Weights of a small multi-label audio tagger: muon at rate 0.021.
Rows from block 2, named by matrix and row number. Rows with one number belong to one attention dimension. Each number is 128 + 32 x the weight over the matrix's rms, rounded and kept within 0 to 255. All counts start at 0. Numbers have three digits each.
# q: attention query (model.blocks.2.attn.q.weight, 320x320), inputs 240-319
# k: attention key (model.blocks.2.attn.k.weight, 320x320), inputs 240-319
q.214:135155170171146163127140101104172117152126176095129080134147158084122078123125112123072114133171134122142141183158116097167164106088193144144071112062155129116140092143138159142164184111148101153115153175106102093120094158093154174129157122
k.214:125140153105111125149137161113080125132161126153170144150127163124129164067137130134101116143141093122158102168153123123108086088041135089129190172164189083069119131055183119133075152172195131179106104128122133066183110116131174121169111070
q.215:174147134129132118153115108173097194198139173132118119152149137122129162083175125094074078116137093115189144141145153094133122156113126110079104112103124137153162133166092116140110158133132089144141084118056121111147091095154104128139193136
k.215:125139099137160174099091080153102133102135095101105087126134147132134123118145158140090120104142140091111115178153135142124183074121125121147160085110119163104064111161140155119116140177165121167101127129112133074132104104110146105136077115
q.216:115201124117100127054070042112100186091169132126185124088176111166186153096107135118129080125123112128107126108163110117143161060088134148136157123110141125140171149124200126106077132155142134160139127173140099101113126100093141204118187169
k.216:092140139181140130129136160135131130216092197099090132135122119118119126200121126103124081190134098149118137104124114099113109089109127094102123114120134159088125067171144143168132101097105170145085133059150158163108141141200181124185155200
q.217:111117128142130148136089120157178090175113181122134121118115120189120141130118127106157121212186094106127142116175159130086076136171101116148167148151109172118155121158225138135159140178184172134158133150123125147094144096164119080203113168
k.217:164149089094208089191079154153210152152039131159140108146167113144132135146119194148153067090141147103113169123110180094152117182068107099089151076130145190112089163130115143133154158122086094144104128112104096099038133132170166142135132124
q.218:141138124109145118100159165180088163189140117142118144181172152105153123146116153163155150151122080109161179123118147084105131178143082078134104141100082125145074145095138182183113094156113092111108084112161132158129148156072133185103165162
k.218:100095140170123127111108187145133137110142101140152177147149117116088132118065117097115148074124123116067122139074142119139111176155145160142129166199116151136118152203064142177110149115067189138130171165178148140135148106179082137136121116
q.219:123109128148084117098139179137128096082109129117082170038151155105101158108123106076135108173142149126145118126130119103121148123138141109158117145133168179106171129119099152139151158085089169139155178147070142122162143105146124064110155108
k.219:096124089159110200089093121123108140185157080126132124131215115107169135111176173151105120142096094089130106128118140148091117098147176094179138089132158133127113142111155099104114127128102141118117132205160127110144089153151092160094127183
q.220:102103089081070108113122167063148084097154102154125157108099118126151223150092077119188120055119118075158119120129130154148135100048079132162156124156073075107153136141149120127109126144158110110175054148155121134109150132094119133145126129
k.220:158203103170149140133160112085121130102101161179137101149151120125106146084124139155088082106131077116111136167128136130161139137107079153141064123132029126161127080130123143079209093122143172067126101110179096169156092139091130120166103178
q.221:075164151111113085112130119196186161049178174138169141112168136162096120104151086160140088120138112152121107095081134118160120153133111134152151141065096105122124172103198147128203087083142115132133117105117091149116136110139157172033119154
k.221:140099143150139098124148163102172187156115130144138156154101200132042123095121122085033116127127145130079131103126134099108095128125170073121140131149097136182095129117141139106106117107133131080129075195124056141160160072132123164128077166
q.222:046102173108162175116071162145106107152137166091144178097162127127073151124148102079176190156132152136086072188135165134195103094125146150117108086163109129097153155145083194131109179178108068115096138080155117147140170170143128172148122164
k.222:089146124149132164098168150176095111129087138146116081138123110169146107083143132173131107110068140108095167080127132160174123114170079127158110055105107167129145110186064115151194155168150101187163106143069136118179107117163138154090151091
q.223:130090081154163101087121159170169089110114080125116107178104121154138071130103151099110127076162122168150163107116148120131112082120154139130217113153107090123113155118132117124189114116126145156098155113129139131111093122109143154094074191
k.223:146068166132128105148174109077066133149136199145137100164203177088106158170122127120146098097118111161157140117139126100106174130148110051070126118119137179099114093151183068136069142102157097122139145149107049121092099218174157054132141124
q.224:118066128089175079075159159088134194109147156080096168172103195147095152096170090147127125123160145151113087114123122148138173169120162174145129158141137106164141091108177152093088083159076145106125097119125106180109136186124136113149105154
k.224:153107142132123106159132133056161122135117142077125110099129135063194206200132149118128117154113085101095138142085134116150080180167114164118119138106122173128109133134145139103165101120098145125150055155121136174115114168116125178123124108
q.225:164134094117130134181138127116148139150103178160147089115071130201157154185085120121154106104161115170130175081176100153187149154115135102167076083181125112109094128082139102175108121111114111134137091123056129124111137133100204143057157119
k.225:091093122128136115072091190104119108153114081089144137102124156098089125162215106132147172168147162196147186131090099112128132140113097255157078080174154090125128152099107120171130113192097117086141155136131112128112136099180126108142123132
q.226:138129138098084106119168091090170119104111135049173114141126191134132132127168144120161130118149109111125106096120128062168117198167220194113135123111135194143128157107140129122126141087181104140155099136112063104212082155111058055092077116
k.226:167148142206118076109155155141144155160132137030106129073158081120137085178137130150109140117145134098132114081158154124122116138185101134154153157092113132160116073129145124096116162156108091130104166126062140171156160169073187172109080125
q.227:182164170062083154135182151148141115137125087124156102150095151101168110187174150108174124142090071127115147079131113141181119109171189145130121085085108158183086100060143143106150133182095118114149118092090079128076170132159122128115081095
k.227:152107131115148122126149094096092120199115139072174118147136092114149184113202115163126154173169099145115142102102101154126122130120052132134089106092066119127165165092134163160109133165115077102143228104109148142107157077119131106065163196
q.228:093086119175164110109124153100175112127094123151118110119093110157113131143118131134108138115107124119104152117141215145133102092123113145115127160135198123145169125190171134129119097170132095124118135124128104146093105162124105072130059079
k.228:115113145114110154214111092091172137099159099135130063110074133116218110154069125152137124120164133098182115108178114112140113105144124112142105119152107171131106149136159139130153110136182097068099077160174089145126098098145152142166146114
q.229:145159124155133091117178116060106159165135140087152086132096144193080102125089082118106133116133151151147119120080159151133154161175163148115129093094161121104125099102128207125117115137139131086132099138143084095096091090100135105110115092
k.229:148111059138133099132188179123166193127108088166106186100126094147147166136166170085128085140087051146073101138105178142154129132082115055204154106131118149123155158148174158082133107142046114132081160129138084142088112100099147169127111107
q.230:117086128153085135090152159141075102117118176104139137154167148147117093113110065113069098080122134132110102119133142179164138087177124155160124158154092189145143173094143169152103155131110113126108123138113082115098184171149113109131137141
k.230:118127130114135100081070114188159097136100073086136150104142197155159153146114096138130138115117122142149115132126097151100124138114138133128123144195186145128122132170133167101161122110140101130143148165109134138122158088084111158181149169
q.231:085172177123133104127141153110085087129083109158052110123209171133125158150078168152144120127137071053076139097170150145129172160093193145087172113108131132113075186185178153136102090063186161097115150111128166079131183114122104089172115119
k.231:163095160072080102157116107128162170158135103105142161116088171229134129138119084143184067132124126120138133136120053103097174145155164103118096139142153177128124107108112102085092122094098122147096097132066098138109178132139153174157159103
q.232:098084121083166108163150114187074231154125152082155137120099148139127080139119109119125128122144125153149146161121148131080114120076093154123136121111092154141114086101144044123130123119112082173159116137158127114163057143111132171169126104
k.232:158116117178148109114164182112143082165110122100112112117145090146171135086153171158113176161149101089131101150077118170108126122135136114127119101115085123138119115112201094092138207099149122119135066140126080145139108148107139086128108116
q.233:143139075136142150129048098080136157099129186112153135142168067124106109081092163103129130101115075112150145162136140159122142116157095150092091141178057124144155136133116158121080145171122092149139185159149157161151093116149160135104102094
k.233:128133153156142066093153093106170072087136120142154093070138103109097176152118117152135142109117137129112082129138175103154121137143181092154083131161100061115179148116125091141156154180125136164132126124118173093122071123226110064153121111
q.234:136154119135129145167074170155115127154053143105132122132138097078122140116102093059101126105097117155120072091114133143087117129157145092143141164170166125104127107136182112114126113105115144125097146179111097097106107100102062118163104093
k.234:110131167096107177190138114074162128144137142119125086135115122172148053126162126159104108062149161146130084131118113142125149131154166111079157155149131088155135108163149127121139111096198150127118060130139095126132181141133112171127132138
q.235:042152118162120067109084111209126096075151127138155092194212106109144115187088105138128135154133107173117082129111131110145089119086133176193149091093102149147149158079130164167167166145197118183122105114114170131132164152152119123127182134
k.235:194122142120156130162088049103137166114126137112103128179132105141174156118156121125093108155118127091095123121134147167131110121130126144102159150186129121130160114139149139132163135145168111092111139140143125172143065142161131094125139138
q.236:107098085142180151206118102149097133165140114170150126134136135145114105105093190144167094087164158118103090158124133149089139129088095112115119175116139125151104137108160094168131129104138151127130124180184118104152121135145120112101134101
k.236:139106133139125147154158139144116122139098187131104065164080200088142082099157136080055128144122153147168097116152128152118099107116104068084095084173085116176086155189170091098126118112157117145082125150163128142137156135137111186117137131
q.237:149156148199100136125101120144125100110096130140156140093112178143128059104151145099115072108170111121092116105136098065110079153113151149067111092110152117122168092187158164135130086138162099151175092139130162116130132126108118121103103112
k.237:128118083133096206153098156114191123126138164123132170109181096092152135163146137161177091094151139139096130113177132126077147115097138125139120111135160110122105131097123055068136183145112148171105144083156138113151100139197176110127136118
q.238:037105138133130186172089152131152140106068179112107130120140132157137112124131098134197131166095121092193177129164082107148127136132118101111111122142172128074162141110113128114098229089158112156145146171146169121141182132128128163132161161
k.238:121119060113089123157102117178127083170142117145039121095112147078109134092165139124153114103090096132100116105153123053178167079119160130114121116141124156111098093084107130146113139230080167121168165168207095066108135186155084078099152194
q.239:109138117147089091181109136153116153124161151111079148046105117120104077102106137146122084101112114142147122152124096131106092186125086150132153129108135115096154152071122110123087104133153168167153131187129172125162103109122104094084107138
k.239:106116114101201148116126165159147074133145154101131146138099139138088076125075128150105120178148161085128141114137154110159119143103152148111165165111104146102129127135149155095133115075119169161120101125118122046162114124145151132125131106
q.240:082163082156116204122096122185123160121130127110151122094097133085097115216115161150145164168175163133102075121202098127137126226153126141132070082131110135149123129104189167116130159137140182132126123144194172087113109175140080148143099105
k.240:137110146087159123118122093145140127106079099180107185178164090151170124090092170170131121098119097090143099158146129147147080091098137171140121167095118166139184142082106158144126106130129152128160106081068188069090110110092141088110100235
q.241:155110189125135140168121074114150125080176100092109160098067100158123149091129135119138118152147096158084129085139102130134078127103093163140117048120172156166165176154152161077163135111110109102171155093123124134134118115137142107098118144
k.241:159111152143060140180120142135119208157108122137107073157141162123171156134112109149095133103136106067137099135114162144120053135094061147125168132116117175135134103125225063145105151150132111126139133124194110153109162134162117105123091146
q.242:123108124150124186150130064151116119095110077149128202134100058163051069123147219106152124084106087175108133168171137159158192195071057174070151087132088137136150118200129116125097099163141137149112152136127146044112111084166145140043114143
k.242:151100089115153094128098094170079084129079100152088097142117146155182146139110112115137126123114115123174120203094115165116140099093113115135135116126171096094106154140129089103167111143158149159070057156135166152184166125135117044136165153
q.243:100103148067121180101107113143135093176116181170109124059151117152132067118091101146160188179141115146167121177139161165091113165017113113074167190107068113139120170087111099172129165120145186116099158169119149164164191049177104108131104126
k.243:114140145162078103113089111179151095049073072136154077114141126140118114194079160134124099160091072070111092133127084078157107124172133106182102115144187069148168132134211094145118145130073115168078043087126176094123124131160059118225116086
q.244:190162112111114137155127124113112093077130181121102160111078058171127087126145110153170152091120184141177124142099149142112129153150135150126118116135130136134073163055153158151091164201155103138122124167113122150108138141125151192100140118
k.244:118109090151109115065105083114125128155098143100123194147140097113148146086130126151090142122188097140106129107076180117130133127117094181097148087087118099101217089116110123212147131089135089160127177140132133149157106204072164116130203132
q.245:057134118110082152124111147095106145101128155111142165099163170153096115185113111099148103173144070144110117128120141150153132114097066129140099093052097126160081210068123187133117218142101053182092182174124134132206164116133107152164147196
k.245:188102169147092093129110138131152090137109164102144082168107127120091195145167126118148138179062094093113128113110142189218127094160128099101170124183222162131161121114101149143107092183139214187064144074092093118097133121071095094148128136
q.246:148086167109094126139124117107118121165137070135152120171149206126152099091149184123117179182173137110169096140125127088084106134127071164118077135156119121146160139207087164129088123118173107164147094093139097123174128119159120080138109095
k.246:140137137129098115121128147169121169139135116138132146132104160108121138111113109167101141112073133160130123162148112204014145134169168100124061071128163124116110091167160124179126147128135165184123106101162128144100173078094176165123166131
q.247:148192120134130074159074135122131155177151134157175154151191127092113107159122177124150153192133166108159109111164121129188086135120122128127053124202121146135096083170121165072134120138113163136102156148128103118101150138157162126157104094
k.247:108146073102172163105172088093103138116112130102165173156073092147115123101126169112091131115149098144130177121095146087071181206150105112129099125092124088154216143152110122171153146105137147130160108148168154114114121149145065118152119140
q.248:141148083163166096122115058119092171172166142128070155143128071119151125104133179132146151174135156143173151108136069098137085144107156088117082134107102139135135121129077145059158102151120161104160146113084131128130115141135126154060155106
k.248:162128100185120113182167158102121060123150160183170098136084128089116091108199144085077120104159103059143124129131120209092092186188107152189123145101116111078144150127128130171104071080130105102161151164163106199104096100101141103114120111
q.249:108100126122175187056129114112137092113143117187163121112093104142110111138100126123104160103104167130079110151197143127118142161202165150074151150107106080180110172164180166153181067120087096124101092044122123054117121166098118077132128145
k.249:124063115203143144140106088114133101096155120191147177099188110210133092120171107161086130118118156101149142128194120115105108130135115116157072167137145099043068110146140082166105167129151088111141171169107076167076130133136124165171100156
q.250:220118177188135180119158139058140105147109139153156116084162137195125112073146093161086172131138150131110109160156158145140132109093071128103123126127114119120151144167133143153020093103105098175163071114144163081152080171163076098084156185
k.250:142105125122107140160153124150111050122121110126183106112108162177098089037116105155107100104129150147112119112213141109110091129073164135157061107223154138099159143149124100096131169202106143099147184114142132147148166075125112127131064129
q.251:115116103135131078187162165146077085084077143192062103113115139160177170088099118124152146105137152139077116142163162106087077093200109119099086085128100091112180178181119186182085139150132123140124069101145128157106109142118116109150131113
k.251:116180163105138128119144120153117107121116154092142217223134152139166139110107180120124126109193168189108138121120082084099090153126116126096075104182173138100118166127113063157078144126106146079133160149087158148190178173104166074129127100
q.252:116121118055120116149160171134157066076145094135062151184105159197136139158135177157148118117176140065089204176143053168152112120159138165142129081148088145121137139098164136183093160140091153128142138125122118160169201123138085223145076098
k.252:097125130159114124170103102137099142154121172115119169126098102121130105186133145138147163167117117111095101111127057154105074103128110146094108168095183124114106096095118127125148111154109138140089152143097097161099088136138170161091160185
q.253:052170137143159090097136154185135135098090157164124095129174115100122121100085108118172123097114116146189141148145150209114146155131126127088139145140107178157091054110090132141129129097144163174110163156127163080121145114128141123142163138
k.253:109176099107142119105093095118159102106140162092122168143101152099168101166176131151083090131109112136119100158089165143156186202116118150079148128125119192143086155115148162123084108107103085140148092169157142130161083132055167156204145110
q.254:076169062159088126207102173057124176204088170123098103130123124113092104075133094066082140134156078128094135130106070150182096100151117111107121131110151142096095135145078201111150092118144085111125135151107129054139055116111122155201103113
k.254:148063106171106134146133095160081122112161157170047198111113110109117126113129108145114139167106082189109211115118143115183164137076188061164096126151120108167088141121130075089132152169116166166125110159176140116150063104109133090126178149
q.255:130151091199164106144112146178160129141149101138116142116148132129086107154155113104172146122155104125126132130092179159071195121053111144103141106141128129126168115128141115078113131139113094123152173137163203151181143135122138099121147144
k.255:051121115096131108145085123144055107110169156092120135178116130145096106099104151105148109137093081122105148144143101167138095075142156101204173107136140148116160134124126058092165144170141072134041096123103115049080087143157125133146158155
q.256:165083150129122096119145086155142171067151147149140087132133165132131146124120126178138134092039093091069164026168154092121119200149116137149159138151081114198143142111138094140204130156121124166087113176117128084123136150143112158128089167
k.256:119152143109121158129064101093139117145114110104118169106141178131060121101125064114124146169138054122120165120161155133099039082095105109162098150088110156147109128147132099139083159163103118127122148127175101091183096132128077162183129141
q.257:097120123151185082142163130084118191069095152109196174114124150129098150134109150138163108138129087041114127121139146085129209090141170134110155085120037090137131151088100103115112161139129173099143139154130093092163140141170162129127123089
k.257:146074198141134178144166091073154133133151100058168086099174060092135091175107156158149146073175135101203145137126161084142150151112080139131146158100128120109124105111086054147173146120100167140167219077130129058123159111153131116206135173
q.258:123140157111097125115161143124129163139128101106153168116151126151100106109104151139149160112154070075137183121058087109144146070168164129165134000125120143048188116076159117051103166152160125096077187105118142120102143092177155131092130109
k.258:211184139115135134177116177101165150185136168045103126168098077164068136028080121171118096136151106098095100159132130196146136142095034106101151160095147119184119044103086125156121114145144108141139158060151111116138116126112145119148134096
q.259:089118070141095135097101116135184122179126151165147175180112078151122132122137133064130114035202132054133086171155141147208161115112154185128131118149094139179114155102176113103139119094138099096109144135084191194103135108117101146166096164
k.259:148120130115208129088151095148100172133043164144178120143176102168140159112143135131121108107254075072069133069141145072108163114117109171130148126147106087176129103155161120128110130153126119111139107151049168095160138110119124139134130100
q.260:103104100137162138081088141175128135120085131127103163122131140135112153117126145110185106122154112080172131128128171146117076063204119122185140093132151147097161142103178121103109100137138134122091114156196137126074205123113156112215108127
k.260:094104124117112147170144141116105093120144122182122149107120114152116172084172128140131131079148080109073122133150045168064153171164133128129150152105117114179131081169050131100145133074145143128100147112086194114121076170157164124146133122
q.261:150144106118100143217089166148075121123122099135168085169191139084160187127056086101095162116048168117133077067154073149171181173197118154054080069180130117114124155091150118141182122159157143201075124135073022128158122078116167175086162126
k.261:158146106131119168107167144085116144159109136133076087047125129092105188229158121084130138133123129100131070186131113098099145146104128156160157120070118156201136120108104197112102136135152112116141124166068192055106119145169096172091166117
q.262:080159104165156046127164128112137147106144102127125110112105143109193087130104053111074097102075144104119158153150116144099113121109129104143106135135149128051137125096135077160098149084135121119057150132150149140121159109175138089152103073
k.262:114109152135170157126124136153109135189119126166152062109085220133118120071166043101158067150125121052173104155138136081113147172119172098089156116107133182071103109091115097140122109163094185160118233192152182114103148128171158083070087163
q.263:116172061182115086119090182102161100147140117126108076099142105168097099190160138152112116156097169133102131157120107071154184138140103117142107092150103129126075120133040100087035126123088119083161184114165083101133114073113120123102172125
k.263:172093093202097107175122132099106169093104167129121132114172197120174075127150100131158089139112148125121098138092110116110166153128128125152121133118090132138091144098135131125097140120117171194114122084132146110087147066142160110165130116
q.264:118159121110167122116169088093150136092123149112114146149143179171117102137115110120187144115063117105125175174138168145117142182160095130136099108117083086154141150142101138130178104148153117134086141113122115144102083108073108094116078124
k.264:139116077134147116118130147118151150111133135107139160168140120149104088153083140086133149165119153158155150174098180111096170172066199096150074172139124156098089120146181066129117072134068145104146196156150067086167104117133094147094069114
q.265:138109046128095082132129139146161112127107166173110093103134129152144072095151139106186070160133079133118171156165116123114094039102128131109126175115194064112148087150129057191094115090157143049135130095141170151051121145130160125130156091
k.265:113086159163165133090195192163092162114144149120165213161133139089133089127124206103146110103198120148155221103153100108128139144157058107133160121149148108098111147169094140175145134129127128094148156105168154101104060102114195126110153164
q.266:178102112123126122093066140144174164171168130163182127096139098124151117173101096108140146057140121114131129121119173128124164151199170080131136047125161089125073070140115143171110136141131178102103034106156168155087085137179138089128110140
k.266:132137127162133157095085148076100105186109168136174095104206139098118132091112125114127082167196103105112161103129156123113103133166113091154135157124143158169189142129078141137108122150122144115133195120099167083137171184118049091091119122
q.267:147102181130103123194122129097114110108121098150095137114101100105130103158161084119122091107148121138151112117112110099096161167098108146127125088059152146135166118150100174113121078046142090121152097142081161171152158192223157080176130108
k.267:159114156111135173129142083124116135202146085076101092128109089156164151074127116189100127131140160112150087109137145116146137143135145133147224106122178137175205189099151144163185169122120136123051090143121153115126174190124143117133087128
q.268:128088135186099079126136116154125173146106151140136116116140123139135086178136158096128152185089142160111138175102152077118149133201116139055131084142175159166126065137086111132121174139151124134172098144081117109111114133103168116138119120
k.268:141098167077121140112136163112078096103162134165165104132136134165092044101122197099130157145146168109094077133167143106188127114156155124174071126126130156062129097146067151141132101145120115104177156105164117067133142169138130139151126115
q.269:150150141119057161127147101147174103150177092154161130155161095149120160156094068122131129071090071120192084089103131188163093135149123110164120130146109155142132112070139138118119118150091131086101105127152100178103124109185115128144124126
k.269:192138111094078121107130111115161148112139186108166143101103118105137093121114067185099131115118172063092112108104060092137095154120074104132144112125082126187163142157085133113111161147125097085134153093099136105133129103112161106121223128
q.270:124174142079113115134116132043155131071164121122146107149139147118204162170174147115090127073128141143076105147134066144133144156163116119172061112141124096095142097076136152174164126188107173096098141118137121121096139093184080074112081108
k.270:147116135120140148163091139160109129125089209158071140184160096154127137121132124151121162167178135099128097182098154148181087135112107109168153142071137154134189098078111123131146140130086079081086201131184116168161123168098096115124084086
q.271:131090132128132152156156124090144157181112161182188137164118144114134168146143112185154133099062157109145079063084116098134139114125142130158095102103086097138078150150175041164150127082158193109117140135067152141145052113136110150137156108
k.271:123138151112116204144131133108101153132160112152118167143149158137081117175128109112140177086105119065131173155175111097169136120133113086075140157119156134100140092079121179116135075133153123161162172118165120141127159130159131147106174133
q.272:112115116188132070074172194094089101153092121108082125143160076108202120102112114031053142140140113133121160182161157125151137090112115156115148143159172107111090155176104129104107115179151109110137152117104202134148134145167148087131116103
k.272:155134134127155117119196136158115080166161095143132165088155116154172125129151108137084113128098066091126088083161146114096089043065178132087153060102100126137152072106153097113101116111163118092111136136131136195064162115119144130159106165
q.273:092132089120161148118106171112165151087128077145161030150117152125162145135071153147056124108119106150079109120086169139136168155140110110112172129123130125160182150118138169154108097119125118181101084182129155112114118111123144092152192170
k.273:205106135121134129114195145143129119118164121139099133137103164181114119157074124152187170208104124085146163108139063133076094119111106146162135135152183124100154152153088106117161123147127124149089172150142124145173124085065134131137161080
q.274:122048129114149141118187158124071155066156115108113151197139143158163146140145084166111154121090118149184116095120180127184123166085195106152112146079082137136161110114149103125123093110116123103115132101133129141120103128153119093135129130
k.274:193099151135160156128064140111162175128145099136162116040075113138116131101177087148163188153164154057139164124138145155107140148116119135137156131182122190133165124163136212112149143143122096134135104098115119144104141143111185182140158085
q.275:138107113098143171105093152128107129130111135135138128140158146099088128149132175142169107098080094095115139123190145138083151142136151151169163204154137094072115110104125110123121144167071146168109181131175173116104113122126140181146144105
k.275:131153103157118108101074143170137070069200173089146164155126172161123133118114145128173113080088130137074169152157104174098159142136114111074148130140146135102143129191193137168087167134170121160078163172137160103116115120184098162141186154
q.276:113125156148154141129144154104098122120131126150072157127126111175193119063137079157111152111157090122135132147113175137140094157080119089061211135108140139104187105119122144177110132122115164119119132118151164210103160230112093164159130177
k.276:149166140097120087018128134133162140134120124133144148141143122085180171204126128128100100123179148166178132147114093128140122111113147138118089086174191113137115134120091114125103153140075175132122191096127160103154051143167108072158155140
q.277:108148169110074079103121143113119090136134121165096182177100076127114120153142174151149114113128069116177032158156127114120098120088140148098108143113108136118077140091084056135133095123127118159124122141128157120098095133110038161105149171
k.277:129131152099135073066080142124115102050160177120140118130154135110095085141120095081086069153183155162162179115146103108110105120166120146136176146133136074119178120140159181141189139164149204147095161157152059141115149139157122143087121183
q.278:181144124110123099157112134069138182147146180070121165097113101160071112155127116085067130131129156128111101148165110069095103121133185113161063099127106136121127122122121118133087107118107144097137139129101120153199094120156122134089149142
k.278:157111162054134121109157157072130179172084121124088084072125121107097140130109155134173147160151098130197156129127176163163119125124131124102144108120131152085156139136116134148150106182153150179084165111148123098113120158154182102130089099
q.279:143153115094117166102116142133146146128106130111163107130114151134104182096151155108183143131092116085189138091131111093140068207142123124129134099144177083157111122092179152098109176116115129150129158153160103112149105118135141171089110147
k.279:125164153106104081163127125138171111120123077134128151142167094090132186076124111130154176044167126144126092129177101169188121067128159156046113153155140101131108143142131124121138100129155045145111109058156093145187198142103102152166150127
q.280:091050140140078092124174094102104113159170133102071185102152186100161106132175157128077135176151142132136149136092146137103129120091121127071110145173150151126141122123087143071119130110160104089131159113079144037122131141102171154130205088
k.280:159087107086117069067140109157136075108099155117139092109070133202117162150160188166145124171124111101061209095156108145104160133137149161133125109095122102151135168123104111154183098102136145103153202101118159064171144076063130129188126093
q.281:149089087107150131113123113163097125158085130134184223087148156141115069180175142162106131155126151136098203167093124148100091161114115099095161148127180110102152103202171145127152097103124131130130185141129154133154204140150126103163158180
k.281:088098069171184064124134105097136137124177157114143097095099120079121141139151098103118150127073185151124144130101072157144147124118136127164083106121133186131100120119170142175124087077165172146120102128079145200199092101143136065131124108
q.282:108104147151090095152097166079116131102130144101112131120103153122107165129180113156175198159112154166172138121079106137123145059157111127118097086103118098165150164098118166116127100170071140159144140172133125090112098141152113143144147112
k.282:160164087125083074164110110140173142080131103124155119109138110160094102136102149115197174135105186134132114159110092152183053111169168130127084020086114101098169150126081160143180178166136111125137065139116123123111173134154156061124139187
q.283:144102151118129170145135104183141135105125080200152115122213098146092090129073113130138130142119057072123152188167140169126080126144125116095137104163033111104108101172194056133106167093125113168084088105131154152142145194134139122153121110
k.283:146109114177148110089133099143106132142139142106104097136103139135110089146161112067164102086164111135095154195133129151146150122121126078107145099110170129123089158156163069049130143178149074148128128127128171088092130126162141150122104092
q.284:178145141108071154106110074122179207105125127113140104137095106121114133060139109116092146148062110120141100087128077149134133167154099129073133123081109203150144120102125172090154116159134143085155101135125107107137132106152158108082126117
k.284:147143140101096148174130113109107092167104139117095126188151106108119093119166115131205187107079130140075126155120120146127084121119140151129115131136156105081121157113161126156112130075113113144160120111077049153125163147149176146155118141
q.285:124180154071034099148094151148107096132117119088106160093159180127159159146171091111119141134137131098117127129157108078121155121122159110115153159077051116189130117169159135123152150134094186158115146108131104098133179189169124178133124161
k.285:140155101131112082155073097152140140086160194157110150089186068094150144123072088144129152145103093153103113075173109184159148121120121098176130084106085116205156170112148138077174150150110119148165116110119140086099092136128101121108144155
q.286:203156141168143146115106138143132189039086119124053117136176101079132149116099200131161155130151089164104147120157166155127100154089111176128125168190150126099116100109141135080163148186202126168099165137143156135129065077159128107155125127
k.286:140133129109158173140149166147108147157102129104180123134152121128108218170120165066144160162098138107195142158106150118171102127143141139144117128139110100101163102148150103196177234113149113142162113134136102079139124138069114147106126089
q.287:114115073157157106074129140130057125149080126095125112101148133177151131180117099133114102148122157098114140166071172138149139089126098171113105152126180087161086100179146118112096087049128124172120110149125115120071137129124103151084172051
k.287:153031189140187111157175204165112115149147121105068082110143151084209177133113127143136116158077106152129131136129080094129143080093182186144126079107166189124123205117110132106117140142135117165074113086124214109117135101159126117082101164
q.288:123153130164113116160161147098146111144188149097120139171127097095190095195185110098114138151103154084160117146118133110090131069087150128091171172124121176102120154106111127213149102124164127158136149130132138121114141197075226103124151122
k.288:115107122095130135164117084150182183133138101076072145113147140148134114144107118107126123131068107106139177131095157094067138141094116164150153118096094064105198147144098161188130151130110113193121144120143124232091184116135159183127197109
q.289:110109102163109140145149129181145152080105131123119115085108157131144145074105125108122108137094152092148098170085131157143136166115152186141145091139200103108062098139154100072123153121147151169115139147161159142085118122121120160081157170
k.289:132078100125113091159112132100148086102149143107144089135084159194099083114172121057140089088156115165103118146195178123150169080112168162149150164140133125152109107192103162170173138155103202111166099111151131111088059122162105148117117101
q.290:118111087146155172112144104132161129145113123130128161166122193107123107169121103085151168105145175181116084136188086103132107183130171131131185156134107101116144153129098132143093122098110115208161093193103075098090179110189111175070133141
k.290:112098156165111134155103113082125095068087152144145169089069113078120094129114128131111079157133165123135140105102117126186157171090103148107137172134152120145188192095133195160176149142119101139144123147118123115133123141155126187188126145
q.291:094155121115136141170152164120114138129144160180136154124143079086153132105107097156143146111146105108113137111122109072137177141163106145119092136114149124169124116135116104099106072065141117108120144143150167062144128091147112120109096134
k.291:124200074125150111126166102122162151117099135156131121138137128126154113179150159136114113150094127062163077184129126152165147140172135116135081097144143120020155112100097086100114120134089113143141126054124155179101094104146153091159152131
q.292:173184107121124183129151113151109181110169089142150111092130163120063094180151113130135138099095108130153134170184158134093136144166198146108144083118112169135132101144174069152133122167212143073167178103085151159177164098157121128133160163
k.292:164066094124108115085094160186107143154160116039074113127125152100082088131152094174142101116185120133122104111064142128181080097140157132113089134158165144144204169142114093101079186129171126180084103146163155118110216144161118119117131052
q.293:118115091101173183103107142120150122106122121113139149144152131112107148098145160067082184084112154159124114090125146100136128166112152095119168124116131147067094105173102099136165143132120128115102143165103153130181142069145186134089154152
k.293:135101126060153151170147101167159178125165123112189070123153139167109124150129086134094170136165080121154097089093163123182104146089083178127103147103128151110113182201117135144121128137096138132120146111068162133171122086103104132125125170
q.294:133162170135076132156156117194170177137162058102116109130149161154046158149169147088130151147089109146110133137112113137101103150090127162132160165057150140125097162128156156146147131143156067127140125188136147129102113048143174121137167124
k.294:059038171136098179126114146113104123144185104101148107084153151151082141139065180104124133099180152152130186089083127121151118143111131134099192186153134129170123208138134122135063119144100113085178155173135155160117143134172101116059129083